From a checkpoint of a small image captioner.
Training: soap at rate 0.0023, 23600 steps.
Rows from block 4 of the text decoder, named by matrix and row number. Rows with one number belong to one neuron. Each number is 500 + 40 x the weight over its row's rms, rounded and kept within 0 to 999. All counts start at 0. Numbers have three digits each. After the name is the row's rms in percent of the matrix's.
# fc1: MLP up (decoder.blocks.4.mlp.fc1.weight, 768x192), inputs 96-191
# fc2: MLP down (decoder.blocks.4.mlp.fc2.weight, 192x768, transposed), outputs 96-191
fc1.553 100:485499542533493444481502540533441484572533489547484555512462497453549488490500456530478501441424531540492545560551444525505450527567494522473515511454514480494512480515521558511537473499497459408527525485553484485536396490533481381508516512523521500490489440557498484476575481456472479430
fc2.553 100:509563480530520474515572467480519479487541495494491486529538572457525546506497540471474498513513493486472569517531512476489476529454568507516406535501422489504469535517435510505366503529451570466510549461496590498522527484536538528524423445519477561462552586442525507486508497521567494482
fc1.554 094:483522486529482469531568469596490515469465543509565484509512566521534440480461465531450484504428451548555444508546470538427495568467522488564464518502537511462518447472423546487509500468558440501528423539474549507495486455511516493507576533536471478427468497470488488437454598479435486487
fc2.554 105:484497528451464542513509543524421551534527544472476511523490491521581497534488512582572454548508483440515527527529558518565459522527469476422476538533461455447505535481558487560511472511526465508433441510568486502520484465525515502545500488533531482466567492531469549563577492450498449507
fc1.555 105:528485453525534543434475524515519504517521530486490462517475480545548470507531497510499483476489517537444475464524533506417471454518503523441470457515538528438528535488505490540477564524476502495451578525565539417518498507540494479570483551496470562506503474481565498410497476463439481577
fc2.555 101:499393510572524461530482459552553517474490533523451479529515522536554552547511455458532479499470494417508429514501558472447514481506477538486503546513530573534478518541540500573532489546415461525513534550544485499487575445488510572496499454541476504481546489450526491527523564447454533484
fc1.556 109:466451533436574470506451545465486530511428418481520539433485590482522512472508441509507522434499448404483486456498530553546466529534451509516506485570526510530488541511469541557428450424434452533541427468559458539450527493480452479480463525379561486526524541534515506526469497487454616512
fc2.556 107:430461546531475504508483485428496555497467526524543529523479476536477537459578531397507515543432426503506577509418483453523494509526552566458438425504502499484504528521441543461508483543502528541433554462394524531468448463537490466584540421498471486539494529511518454528469504474551511411
fc1.557 094:553482493541450536472486513546528539500544573394440463512552465608450528532531462476541553500425454553517424491537500555420540510469486499548510518483512476453466519491534490540480510504507536510520558519488514493562444519509407488470494527539498570519487468544498473476526614497538464426
fc2.557 100:519542527544473483529508534444454476546467462501484519479488515462571419565520484497557505532517505471482507461495460455521489461447492466498519453451502509515484464552532442492580518476451452493511492517475509525479504491478529449474551497453423531495504496537425461556432501472515549466
fc1.558 093:508526517532546527506531485523531504408476454551504459471449441497450446523508490464465472487490475458534523513507509452535491547538546480527459478477431506496434486505487540543544509466518482460538509525470498456607506469447483527480425514442475456446552462519493575589511525490525514539
fc2.558 099:479453530550480480533448547478535396484485549610554482437476517430471576521545576514495527496462514457470509558476458542448548508523481494443478533541556534524460426491555548484526577519382582475450426474523502458575411484470432555502473548500499457562487501474540512501445496482544522516
fc1.559 102:569489561512530478542461552550498511483476522573535521490523505506449478503547477553508559519510503528528550500486538510551516464500488500532452509570473518539451487500450531466476550476474521485512431504479491544586442503520621543470469450480504511508525499585517485490551491520463454465
fc2.559 111:440477544442551580492529434575568498529523467462480577593477450470463520454507519459534524507440529488464570484515551492440541528439495491474528471477531542483489488525510520426423480542558561486536461489492452463537473515537484457513493535535505497553467455524514551371508568469547447460
fc1.560 105:529466499460439443451522514556465443443486521412535446545514508455441541464554473476474550528515395495508487463539480532512454526548479538499535525579500581512506480538501535500480460494523444531440441555479478501575550461515474466535561530450468592461465443459501494507404512502461502514
fc2.560 111:440467559522512589546494453512492498569435510530494450508569528439478477519460508534434534437449465531485550459581497480452514544558527457509438506489573551484534471483427488516495561572535549469462437510482551463460434483464447463546453496522464519508523504461465463538525493514463417499
fc1.561 095:501565488546463541444528528550478523499470506536482582499504457458432514515504511465454595474490562486507529568517531525471478508529462536454460535476484504527488557487527471476489511498463538534525434474495540423505467542503519484489485534502474529515493545434519426462594415486450509538
fc2.561 102:527511525560554523614494473458555514468503435488564498492454535487470541474520455510508500547431442521478543477447485551514486517476498500441441538564476523550503450454510575527479483452506569509503533481456527465478521488446476480560562494554433484560443506461458521431554546555527523389
fc1.562 098:535488492517499468447502555466462603497394471427522506495516412476517486544487565555527535565542559519428537484476473390489567516493551578447526468493491504477555517503494503493510562482513538420477460484417450482521594512517467512573503453493432494449495495418499542554509424459475507445
fc2.562 102:461556503528512513490459484469496435506586473560546496491487394524573480429518534531503482493463440492584497513551551533428552440613493485541492541506537527441456563540497529482516476574497461490531514483492505487499456396504579520421477548434511481535491478500504580495543479539517526446
fc1.563 099:502523490435472412545527519458517552502469466466547455537466563519539494436553447538554523501551521458530507469475537453476467475427498497528510518534482508482486478535505488452456547518491474535478506520439517449547583420466488539448474491442462443501437485497474548507479578519460447608
fc2.563 099:503436492519462477474515553560531493498451446574502497536524498505497482524535485510474470478542541528509519478504592453475506466518525524432448555502492512466549492524580492492527485456480466478441480462581587543557574487491529538446459472542480513547447499513511472511491503517452501486
fc1.564 105:504455435481490463531514481505533522487529511534536583460521403449476537490509513462449514483506525543489438471413435417494504478502470510523474571505536497525516493538517478483556431554460511525430490448520515453444457547528482480494500550441494486490531479561479511467484462497506499430
fc2.564 103:441442460511469563506491510524477554511526493368527494480585505505505464505515483508556525439411451473551534467483547538468448506512487474519498479466554499489485499503579466499523553515465461519543462532530510504541473437491462424515458486416473444452510555519551520477501459440491531519
fc1.565 097:550431566524465473546510518583477433575550403540476483498548505523509471480548501439544492511485477517484492540503574485480561506556517487510522405474443536442531519473496569536435539493469495491533500459511465521522515435541514552541428523488481481528437520402516454493487486529473437428
fc2.565 093:414446570443541467504491480503476542500505581520504465527479513512422551529489484479515476494532477426503509482427496464461432477500488463443449500493504469447435569563496490462534447505562544482458516516475587488537572560510489453576487499446488561491500491486462460489451491520476520489
fc1.566 097:449455469422534543459535481417502470493424503551507500416492454554513430485501479542460505537465530510491471518493516540468520522515490500521488490462413502514546526502483529568444480513561546457466466453507475412380450546474455522472383490494540482441545521460465516476507431533544503560
fc2.566 099:410462497457505434520513481458461514506498530491493530567423505475442511474446409504441460478494485445502487516519431486428505495400504493555499480483527514446490491502497384488570503517514501514464515435510433491507447534497523436486465475462432555449504490481433545524542478514467546541
fc1.567 101:542471436568475485515495549539498481524449525486535440517509483472515494562503489468599506505522450590452496499515439375522554421447546492507538471507485492487481480478403511518450564474496422513496553471473528563521488507503481524485517470506558505515525445540455489595422527494511485432
fc2.567 096:547451483492491479565485471518571490460495459564427514512436470544454588560460438465519496525495515509522541512509547512518487478530443503483537477505518519510484486482563490510494504476539506432451427520526494518497471555444483502536501467508442495512474596532503494395474493528512532488
fc1.568 102:480459462498416460464483582477493445571481521530499481483543500473538530514458501487472498433542613516526477526471467498462478501471501539530463492476486493547517501448522451449597508450448517466492484464428514384534505519488484556466520453569401503510487503543523562491486541465529449511
fc2.568 099:476552560547558542419431490498494514565517476520480511609442476510552510512474472467507517437478520460513454534498496489444549511495397483508446545552538401455481487403502489483450532563593538510515503492496488512490530500480539479482446512535472481583420525487535426430518450484519476562
fc1.569 092:541455541407471500457483412489552535481501477590500486453522504539562467417572552500505519474552565478553507499444580499486451493572497404517461545487500518443525492541467539547427497464539455530533428561519552575496462417569491533482498493425564521523540489490453525503506477475525524501
fc2.569 102:575565629528509499422433510567515511530513543409403531488518533526531429500520519412513542553457502516477474481502558500511493475507459533595551466540411527490481485506516525477509488516448558510485478503485525515492511570493462520559505521519510512419511497584475491447477521499463487543
fc1.570 105:505534413486513509525479466497580464489563526528491519539487522497504474489472438469443402526537496510510416489505452498411505495428561539469464483468439495512506467456440490496476490498553417497464444500488438540584483471521497444472535491553566574511441524525466503477575571525493526525
fc2.570 101:484483508487490468554569473484497475471541468458511472461522539466467537445456474519453510412498471509500550457514443511532546418573528513528517529499515519500486504597519473481486578449523493503521574524480585521498489521432565508496491522506505501515486530541473633444536513502402475451
fc1.571 099:523486505523450503516585565485486565513490489501483448445544439464511533513488488357477522546484500545544422559463503543535516594481499458487558559502511417461576522430500532523462535469493476501479523588549490470490552464489554530512527446546417492543472508538532520418484480515452548486
fc2.571 101:528526511487424472460499422502445563507521475531412516536536479505499452418481526480459522477496435488511495507447527497496454530524517558529520487575463556527496537472531441522543455484501433468495496470454500499619479514502541481491425519417595515439540545491528566548506563449527495474
fc1.572 099:482517458514487606533471474528511487479476465547439497521441514416548519529528500538539492459496538530536504543536491472509509544503570573487483524535467512473511504478478476486538454513596450590510473475493491497523449537527494508487539444579522457490560524489433510509492438443497457554
fc2.572 100:532496545511468475487488558542496593501460534557541519542461495459498491450566483491488506432546429531403533514542450442519536485469487555494492489439528539477556529443410501476469493476488525521547565534491453454493529433549504496515470443524498484456389546519562493526474501443525575471
fc1.573 095:570477540528449558489552495520507522530543547454497519475471474419470496441491446522459544519503491532495407557451544469501462549537524497512465515424462479538516504458465540500567475425498437533542499479449517450458525504448532507498504442516384442515469553526507547494503479469502575460
fc2.573 098:521545470530503438478462488507545466555550491500536494527541534488557597476526445468466495467496459529539483469512538493511446531455462509458464495478462528453472484533536554500505534503485459399456594520480508443468504451588565533478516515471487528474487524505528509547531499493591516489
fc1.574 096:479450478519547601498474517438509581526477550557429512465494548533558477504577497520422491543433472562498380449497500515452508486567441525486460484543480455542532440467518473519514496494539526513465520503471502459479490489576463424521456490560528428499480479432495495454465538547513504500
fc2.574 099:465468529534632517498488519482483481560428506500499535513476538586525458459409485484511424570559532553525472461465514493457479480510479488550514504550424507447466455514431532508469516447550535434539502532524481512596508450479490526435565478496498513451497390443566517576519517438599452457
fc1.575 100:532528402566505504466545545472492506484438539484495488480505510429534495453400502466464565502508489503542472453497515523474494530548561429455465551607495544507389472462441550592486483497467461449520447525523513509484485522547526480472445437494505502524447456513408484516472516502521445509
fc2.575 101:562483462539507489510445470475547524531521503503544539513416503479524465534545519466520553478504548539505498483491562502594476539523468512490503491507455543506425529418501383540647596489570462545469518542495464541504552534559528512594534546547463522528532499460510515471516451538492406468
fc1.576 093:482502486485458469504492501516501456469554416517465519625471522488520509464530473496477517462537494500480510540508448435625487509509490517471484534485591486577520543530508504537508521474450539517495479551489524511478491616512551570430498508475430453489460478483525510427410485530504494445
fc2.576 092:443516476525462471460512463564444553484583517421540493515499493431519489557473470539486468493536540461462467494474464533448537518531547546492471540505404467489493426511488454484543492470514537579545549507520461464514498481457476522418574506518542568472465555546510443465503487434507550515
fc1.577 091:421454494475466498552508493584442497493408500431509467513526477543545491513538480503463467468559512573538404533515493516528530425465459516532511459539439547567428453533491508543468428519566518545490463468529465477494538629466478518537480465530457499468458459486554566528432494501585460465
fc2.577 095:476510513467566430490502549488496503496505540496470487499463475453447504494527442532568528430458468518535599475524466434533540489539528509444523516459494428495460465520548523526469484484422534422518536518513485472544487527507510484499454521492461515529531535515466447458499502551459498465
fc1.578 097:486441467539474501506473393422546453446486507440454517468551521519483486512446482566580481472469563476536460447500472448521495514517502542512468457560490443485454465507480509524534624431533539478481441440493573441490523591494453499460482491509528586490511457506529487482514490469437458517
fc2.578 100:550480419547495549562525507498501515518593551454514540463446440494481508476536450455486551490539493524474594435443503527486488480505472496444443519469473507425537546491480501534515498531496487472476514547483475502528472483611465498528533492465458525478500460466475446573583501532499526547
fc1.579 091:507463498437580575516471517517528521496509490540459480535503513473437552528431526544517455492602562437481524487501482491439414483485511510499469527490562472496552481510490537506510464445543502522488519489503508475432511535567499526502506601485462446429466447488536501515539556481484429501
fc2.579 097:506458485474528560568465554459475422523462493541444506544559453496540506541456532521560569555481440405476432533511544491506437486521483501533549489486433519505453552460514510461486583545475512506553478507477522526512475484452539460518422445512520492538585472554516468538499513522536503435
fc1.580 102:487477436520597406511527517453493457506480503443483440560562508484544475523569486587547466440539462499474528425492501470537442497506563514543490519471505543468503440535504481531440531444511448516506455521471503535523456468508493417506490513522558528486484511467569538551523498589601518532
fc2.580 103:504508557543556476513511417538520551520441467486439541492487536513578476479524436494449534548461538529515461493493457471546463441528529446465496513553545556513457448402535522464516424528415536527436518467466530507494475482545470565539608486475441501476494488478539511419477509549515545454
fc1.581 094:545458526421459475499470506514566529462490518511479462576521493483536423484470532544522483520564464510491476484464591507475493529556510499456476558536531581414488520482479477530526566508500480501537539477539542547551602537413523490551496552462492530488493541544446446557502488503486490443
fc2.581 095:522460524457438480533562523472484492492486524541522539534466483495461499436545544447440490502492477516478522509532478486453570480494524514521408486474529542461499618463551518490560498533558486505491468468522487492487519474474586501488520481557570468462475527437497437513522435516450528541
fc1.582 090:516568486484442475462444412491576546495483524506488559526445457496503570486440529463408523491529525469567438496485539485471474480488585478513451497430525492519528490552557449538460506487458491467501521455526540510493503523471502499532433575539388471498544535529545559512472515513550558504
fc2.582 097:484535560513523520486486499505506501502461467544397545559533508477506577484497555468556489436490504519513474521424474469497521433545544478540483456539504525531525449481453453477521492504490509404549390568507510490498504584541524497454412451464434469538461470447513498483436488512465382483
fc1.583 104:534502506539468516538409459440510464527458451443531487544536450587458533521490536538517548528480411482517454528476449481477444462527492458440537430468525491492452464483565413504494517470448530463418477516492489504502519568446485495454538492519498506511442547458514532503504527484525598523
fc2.583 098:450460528490582440510529486452520513482506507506539442518439492540516439553497508525533485502578539429479467500545469486492436510422471414502524444476468501446495472444510490560515501517514465535447525501522529564513510515504529533574549475505469513488461515574534501490519515474387458449
fc1.584 101:524476478465525559440413457496528512453500498474507495560567526478469506493535489474541485485448523491514536478628494514527469529482552570530501488504464577541465397455478478497518498528541562534506471557526577522559512458439474486509536578490553529478505473535492518502491525554585537507
fc2.584 101:505491413448559474424498471512463480550530490522490455464541473516545480499522492526517478442474544450524496485487558433540464518530473408483515496479517582484500516500465562470495487526519438487418487457521513477459494549499461507541485422485444509461581529465465537554446492458468549525
fc1.585 103:507570526471501471542540504518514528500436544454483470481470498510497460477504497410533495554477541455481489511454462420537447493481460464482491454416424499530501517485439501480448453455474499520490547514501480470473485418503528536511618572392532560442479456557596434498540566553430511447
fc2.585 101:464564508532503508457477545508500435488502486499500563505528521510464445519517499569450576476514537504514489479532566553495489503494445486518460597460405482523543518474397446511528576480521493583487488489516467483431519493404456501492489529532428502456524590480478494448514479555566521518
fc1.586 096:481607481463454560449473496424475499469561543472503478552531469529487470522521468526549517519434614494504499490477511511508457520513513547554494504465512466481477549516519521503542515499488424482425468552482490490474486458498497482567474525456556525472494503456514505524506542464519500533
fc2.586 096:532507574526533509462506486510454523511481585450529505457492475504548489497547463527476472506528533487608421498550533445447530464525478468522523479433472411387514503498510510529500514445524522512540463501545543609579582511514482504496551554461520560466541496520530504533481482477393427481
fc1.587 093:506552471523483511488489514540492593517499509554544506545559516526496503556491479522393558498495440493526504464536492457500579576535479551470514556470526485569507520502519539506499506499553472494486488586454528501515408549512483471484530487530525538501509446457535532535498408491434539513
fc2.587 095:480562523540516455472457493467498499497440452455486403500549499506535451473416574470537438462522522465479479575552464516549533457473564500556471443526542526494513547486520486545499491510553553479447502563567478555494522509483494500590507482544467465495466513505464483482519436491509567546
fc1.588 096:516528546493499528489514521547511447483478544536485506496502481401510497585506509458498560512508517550537483555561526486513512422551453463521520507454550553507516545497423505480474544502499498481473491494434562566517478504462476475533482498500478537486506460573580474514470508500552539487
fc2.588 104:519431480510543475497497487451476507507427551516465549475456517481552460469526483533509460482545503545424536471465419525539537418523412477471500483571517572541523402560557463474512555507562518502527470481481510533470521534581523465535539524607495530460492519517471458532472542483452475572
fc1.589 096:568506491390476526585527491501454473504526502514509452518531523558520534454436457483461456579486482489453479451531515459427520498467515482519472482552495549522529410557478540471581487501515434491509549522521511453471527522524468524437454486588496592512484555561527456478509505492476505510
fc2.589 103:522523483482445413503550549538475517533452505489525510467531522491481574501495519507527537488508462542564496430513573505564576486501444493522513483484458500503528501419500540550430530448492528510504581497414521550526449554465506496511516573548545441542503465541536562500474544494495465483
fc1.590 099:417479468514454485518529469470446487462492462540482506551562450491504553564558478497443497540488537467487443570543502531486436517585531493492468426456522436488544404545491506471492440511528463440501491507568555558595519483547472500524520501544481464534518484431488555535621509483440494527
fc2.590 104:551490460412500420438514592507475523577522478476456514476496530453531472586556561446490451534473528506453476541497539553532562453519502530529517504494486446494467481488494553517572531488540507454476513435511467473503496466482497475521498548456421548433477505502538585463585488531499507463
fc1.591 086:473486578502429512436514491474455542515490474457477479505443533456531580546456516456497463454506494542530503524535460509507539493461497425476556447495511630550433567535512557476495503488595506515469426519502512476509492505501480559526455488446545445467498515516532512487510527530468484554
fc2.591 092:481527490477483466479573485522493484460542517530471442434541501396485516533458452479459468458521415532525540392518497473562485436486510533512523425539505474540526499532513524509475509482427528482525514510541485463553499538502499467416492513564518459537496520497512450489519436517522471558
fc1.592 105:464531568456462438522444514479519464534465556537435447499507571515538444434538551507478534553465507479537490464455472523500466547499458536528509527525536410562536564445483540476522513476541528481508522569516482455488550519436467451512516554556512499499474459482500533515498480442531530501
fc2.592 106:490545477514490486560502449480538522446493542570526494509483549505473495509557491528536446466530483600530515536521429493500587461527543512520491552643524474460489463477511535496464472517509465523501483420510580550474508518486403527477581499506485496566564466431504494531510476474486470478
fc1.593 100:478535560493513423512438465498511500520563428501465532503448467530537492497540450548515514466502558550508472530576519523505490496478565514493464562549475437404517479495468420528463546536556551515535510562485523475516526490507532464551472497467546434529538530446516580423528427489514454447
fc2.593 098:438471497490497463479453492560524533551447492521508477457482532502430482537484447494521551596496490504509559511526575520477547502399467466423535580523426581472542541482512503538494483488542517484499439466525433402458567475477488512494473491508480539533472472447480504491480540451550524503
fc1.594 101:447550442406554508527498479510464558522428499451472459530440526508540528469426505472479476507514516491469469488473455490559474473509493446483499501478524499525531426501464497482493527462454496512447500462550422518464516540498501468499458580487542503447525502476463439472509512458510456535
fc2.594 104:521496484438497513568498489558486442534428535556525501452450525457542483500487538559481527471552484554437549498566485504542486446491469485570523476539505551475444463546495460472496470531470491560528514587485440427431470519537488572433416548478542488508517412503516423534538416545508489501
fc1.595 100:459470495515490508462548478506450481550510440518504496466512472472528539506530468531570499501528561431487438556458554486557455501545513493520494449492496573528508580594417520439473524515483538448457506417422511508441445469481532546495393535523525528458523450542489576541444509555460467404
fc2.595 100:490498531522526529519516435478573584487436453442405461520458491491440468491486502459502497471510466542555515509479535559502580528502449473538554491555505513489463456475560461608462505516498504528486430517519511438480535550510498556560550444467507538505421551570461503461522544573554490527
fc1.596 102:607485435483488486489468538465492511516472494489497494479463566481488493526492629549480473458505507458496456525478475511517469495533526535575480471468482461510470490494421497535517503503428479456452346518540512482426473510511522539497538562446483467526487565542582480453515484390479469502
fc2.596 103:420419416458456486543500516465489552537526466551481459539567512446393546549558437456494562493494450538470465457520555490505495545524511547527446442483533480446520457452452475482561571466550529450516539528456527527484510486524545531536500532501560478493547516489421481431529474525556550479
fc1.597 100:571528520487389474537532554484546577539510524503516441478518500504463498510467523461492499529445489483479562562593513464562517535481510585544514500485473533433499492427509476520512514542494529433480497499486456500497456442479464400540503447472497562482437489571463472490498500567442430491
fc2.597 099:464503456476496466518459486517522416452470548518515490470510516525449425558553458522420475446461521476548514499473534470529527557520550453571539543558466476506483539491505485466495485419502433487520513499467438388467496487551397497533470500507523508534541431533498494523505494531533449503
fc1.598 098:520481504531458442502538516430519468479465541518498468546469392470477531531456499525502470489485580521475531484462557571474444431501514540563560524525486528469465562450539411459527506447440505529497538476476569511531562470520457468494466496525486479541498516508545560487463541543524448567
fc2.598 099:463492478598479483510452498505463509473542418519527496453496469570532475545536535539498554532494479448530521492497436508512524502572462456420511525508451439517539445533416521504451481565529503505480496542424454532508466515520504469545434497544495551489522483463516487521552475417513507426
fc1.599 100:518504467541525428542492466572529522507486547484432546553527587461505497534488506528438542459460463515521392494422476454576485436501489468483523567487496488409547501485568550563510522488539507511512495461531479482486492481555521493549533458477559518475489484487479433484473515527549529413
fc2.599 095:464467488527440494510495630580554523518517464472522517474575523500515435492558525539435538453470478504544440486545493514574520489484488526507480496463475515515551517531537564463532484516507508567518542482495484469476411509508453500438557482515461469473582510449461502550511408506556475477
fc1.600 103:532505483469410498452407499483544520541506569430550537492530463508506479453483497482515574489450458454479550475444461465559451458477500517545544475563531502458536534468497510536502460522562579431510574492464469466489498517569513439539470526493536419511530506460451502445585433548487453480
fc2.600 101:518530534516449495524642528506540497534521485505509519508493479635452484545470514480522522435573505453517454484489535520532487532472459499491489581537486425515558498519560478576522517516526491513460499496502515488541429472435543540536580456483476507528523542468536550526441482441492473533
fc1.601 098:501495454546546523517468496524496484578426538464508476441482552450494497456484485421518492431496579491474521540543514454419488508482509539491420518441478495489518526552448453502508484481498425492547465498434502475510485546550472499569499525485467567396532509544503467458483431448544530531
fc2.601 097:499483502543574573475533456509518479492522508516458552506506420457539527448518477497569401514536469469541523487496518546462534494517491586448482562503499467537426529494554535460418522464522465514476472490503497517452527424447498536475526468510470449549563529571458451444513465545464478482
fc1.602 100:558485473438434437561527518538505378511426547471532512478585487513508551460526497547528490547502499436506551482525505498526519552478483490533463508503517519430501485472516513526511509554549459576557478468484520499438536451465500495464496525563538474488511560490451420421511572497535497496
fc2.602 097:497479474535525447525488467539525508454482454528492453445467546474491556467490497413549453470503601513551417488488552513486480516514548522519487487576465517485456551480543458472421529453387540488444476574449438502522481531528485504560497559511455471490482468506520553548510569507575450474
fc1.603 100:522418508431497538529485564514498510460527565523496500466506507475481483519523457505515468573487572463480529486408486506507464541488557512503511455530494520520549524505520511525525498462446521532460468475500535526505545488544505526443531456561504457489503454503623510492592502524562563455
fc2.603 100:436456476527461466518517483540501545472495511566532521460463540471511457508504497497567478442516498494504482480551540582477504533469433514483459502499511470495477481507517557468516494470507556474513512628452503562467495432512521513508445509495460526481494497491554450552408502587631577557
fc1.604 103:515516449480458493509463396508510464462497456517519535578476531546445498533487454475428486515474515491467497509515509508533597437451542563504518524527445477510455506465493517483501465453462537525541533490524562570494508484515532492495553505453470572496520489484523506529517392457598523464
fc2.604 104:500460524469567493481521587457575506532503435588582489563526541508558463489509542405508492537503468434529490506493527490504513516523480480500504575506570492399420402478505505524529548529528452519445480483531458422454533545434440521545529524571520542469471478468420473480481486464417480548
fc1.605 105:493490474549496457541498507514486532517434481507448500475434509477525476491534503434509544421570503511496481480549534521468518477525557494435499542436587485383468506499578455553462535483531504504503516580551489499566548520569579498469540525582517525494472518492530445483473547446518458518
fc2.605 102:431503500558515510550508386520479472453527487422504480446573512520543534499533478426476468566493542429573522499454532439531513493547475480492478509525458494524480457570457490388540469473575528493452467531478537506518454527522546489539464457540537432479486518434568492487461496490476469557
fc1.606 103:498493499522504476480554532518482490541493541527480409507536533496516567466565469499486488515541525606485446512458491491524523492484465482499499576413513575526542528506478535420468539498563488488519496482479536482576557513527464486501525469493506515454559455547506399457468517468561527551
fc2.606 098:522556566505498456453565489492545462531554484479522461414433469497454511538457440547478470456496487437526433574550501501522445542491547552483468511472491496515497546529452556489507539508475538453559573441544416479476482460504492529425459546447554504473496501518535509496551491539537518538
fc1.607 107:488460470471510472542488605456500521467508575474530484494521513538556627498495523530522488486520503449506471475526556462490481494493487555495502504487547522544583560454513491498499578486552482514457481461485520541535621486493560492480512538544511480498513483613556538458451510500572462576
fc2.607 102:457502517601487530536508535512500540460462451492532428518466505448509515554539486568533485506503452492472493432489419540453542544483486527546511495514469514492545440551473495479523526467482528552507504463539523547460447487493548504500472521508470472505473455434516502539534552472359419538
fc1.608 100:543508487565562502504476478481514558504498473463501510524515510540526577499473518528552511531496550460547543502499504467525517507457475437547487430466543525539462445562517548533543439501507517514558497524517432426526506513490566506506501573525512448475510478489522532518500539479514554484
fc2.608 096:462487504417495503549588495489536536458536555497494478367462485521543441447454489499451497524470597480468441464497495553544532554465573529492516481478466440485439452525488553551453548515525465487523500488558560454512474399512418490473541430563546464484435518494477489543576483566451441512
fc1.609 095:486558517441543487488519487468563484483481436520489524520533508529505548491561516566471497510456489462483564436515513491474445509476519555516468584531491524484544407485470469479474495519488527460502475524414499478509523496579482498435470483546527440530570493495582545489554479499400581553
fc2.609 095:564499474434601435508525574515411533508548521494452550577436502469495440481470506468475535513506535463442542474510511456416504517453510506471518508491506474493483553513502499539474539522509469511572437573487524509438541508518505486483526497576438406452415484441538559539546442451533480513
fc1.610 094:577498516549525445472499496466454540577504562529457442518499476562494511453470482589532498549479554556415492521474403477556481484476449496585481512507511450496566483471501538480558542561473467553515445540530542491509477515546475553504505519507542470475572528493488498485484570505501445477
fc2.610 099:455462515515560523449507533481551462475443455458530529503550506480490519549488461495457484461499511496488464411540482456444507526427555517525539445443499512451412482450473516531516448487526498510461540496456511551496541517478507503477506541471538554488484572512454572511466505574551494601
fc1.611 103:523507552451524499509463483497533462426448525463538480511491475592474562489447458540522464541505498522512542473524494465531499480436532497555510542573434589463556534456463492563561469419430530539519491464543498490536438467425448521514451508454536486456485499527473472506463559435507465513
fc2.611 101:504482475549487496538486481473532510576440437495516503431549506465550552583502490413614461533435438467543458482469487524487538477526589479459524470427524545488474474492507480520575396491577463493526540430498482501535550523540520489488498511546575542533478535520493520522559491515422511569
fc1.612 093:525439460483470527485466556605465578523493466427528535412500463438488492441459391525500480512475493548534433454535478519432433483534535536477488469434577507470483473521449459422509525481560487520530518535503500467523454478482492481491518503451524509493496536503540522456509429466492483536
fc2.612 098:502472457552505493558480521489570440417486494550483550512570454474515458451489543495524540568524493582463505602540542542475503554516443475475528480535520469547439503493552516495499409457482495520502484447577443557526501507552479494480473515517510538516449505477478491515531434460530583515
fc1.613 100:564475548393529547508476508498462451505443565457398530560488470553513510485528484436483505494454530481439458481482464475488487512503521588511573523511394536490476489403473470513548519525544436464487494467536487505520534539494457432553498518488523560544469552521491562420531558561566516507
fc2.613 105:513428428485495571497526515522531449485498495462616494446544510423511490446456494499550543497515539553547519517520518515481436579496529492480479449551565463467486527491543538547474572464514483518548516507522514477480496425403506510511526530553511502462484487508509477544470450516491433501
fc1.614 090:539490423506552486488446561495519481460556480517531501475479471463588604390454493496478551490430533502477510610484486490582527465459510565562479539467517550484466503499522461528501487558530474436491520471497481466528421461521450518519488502502571512462521492542535519476522478442501516488
fc2.614 094:451526514493463523543536538441431465469537505512480601495542459535488464560418506529433438562468458519424520491484529544482490546478481539542553489451534483557464539536573483447516506536521507541491512540493495511523444491503449570523483512516499405486495538506503505455503506508458585483
fc1.615 103:509437432503479462457502576497539518449480516551422520551526416517538419509523504558488518520587444454447403471419477491498556469452479495532508503565519455538488508483428533517512514469403484504516519511490439428478484576476447567509495533489525501532550489463592512553535516524509453520
fc2.615 100:466550459576552521554435470455521498488551553538504470470527504491506478519562536485516482483496433460498512578526558453530454484420539531526486480525515504503444453428494481483440407516507542647545575482538496558502444479471555517488484480468497530574485452571446508556477481533511501476
fc1.616 101:504478522494519542466460483490435482474482496504501511495521518486503500541483504520500504379520511456531574512509586506498468526473562510417509536519459564482487451513527468487462492525491461489534562465452517418476454541460450522539497407511461509529592482463499551522530496590483526465
fc2.616 098:506523450412448516502436512547563535588531485490405475429468425512482554456469469551549537522525510528427488523510517517546535479491424546539458476513528451541361509518508508480493512474463595494556413515520480494530551451502456502495525564471515536535465501502477494449516516499525488517
fc1.617 090:539467460487505554469570503537489580562615483485547444542546472545551467495582535465421534415475534540478489535529485523512502554458522467517489434528492459493494488536455496524487522475499552507490468462534536484456563482499431466490499480528499541564501512517532491563524541519508505496
fc2.617 096:537423491544467407460484539476477474439530575499448465476490488627450473469487502464475540500580449495523486506460442482505515489523506477529484535410370495509515446551532514498506506493528464433554548441500511506573486491475539548490479468571497462529573501471496491470444508493531515589
fc1.618 098:484485467427498437489511535551471518461466464514446525486469460551446546542532458507452490448491453508454504536498549525484450500440507530552559412501590484431500384472493445544521535454537458524508481527541404424509491565491481422541456532475563500508520503530478540487511524498498468599
fc2.618 095:552438566469588512467564470441511448556477492496552414477627610508457454525447512532463452498502452557497483523497483533546592502485430526467450482481486513447461511550544521538515551554480472501500461495481528519487478543489515458523514486472514462560571485496505533470505476526540464413
fc1.619 093:510522409481472498519454436500540447560502455461585431567500441555503561510470459599527490572445490478496465538470493541464470423541484526532549490487509528524445484505592499508523473484557518443486456438445492499551514491540481506527472462499571473464502447514444566552483461497516502469
fc2.619 097:557519496512492511471508561471515502535550509527441540574485475471524485560504510463503508489515486505536482431453515538446507462506426460423474511422451472516585527537601445442503503564550447526564545524549501508458460497552455474515586490496481507510533493526529474489488467462457476480
fc1.620 095:428465479461434491500493497537463484502546537603493544509538546445493512420497485451518509523578531548510533513479528495514450488530556435457453552560557472462545527472553472582520486510461529566517512538558549566523497503429549494472526510575457500509520496497463494603528485473534503513
fc2.620 094:520459477549566467494522530471537516509515466512507446460519520485543465572467493406511521444479587485543516472488495545491547460525477608539481432497467477521417459534544469431528555465518558476502450534447391566529451475522480500462466518468467501515526532462577542510475538483513570440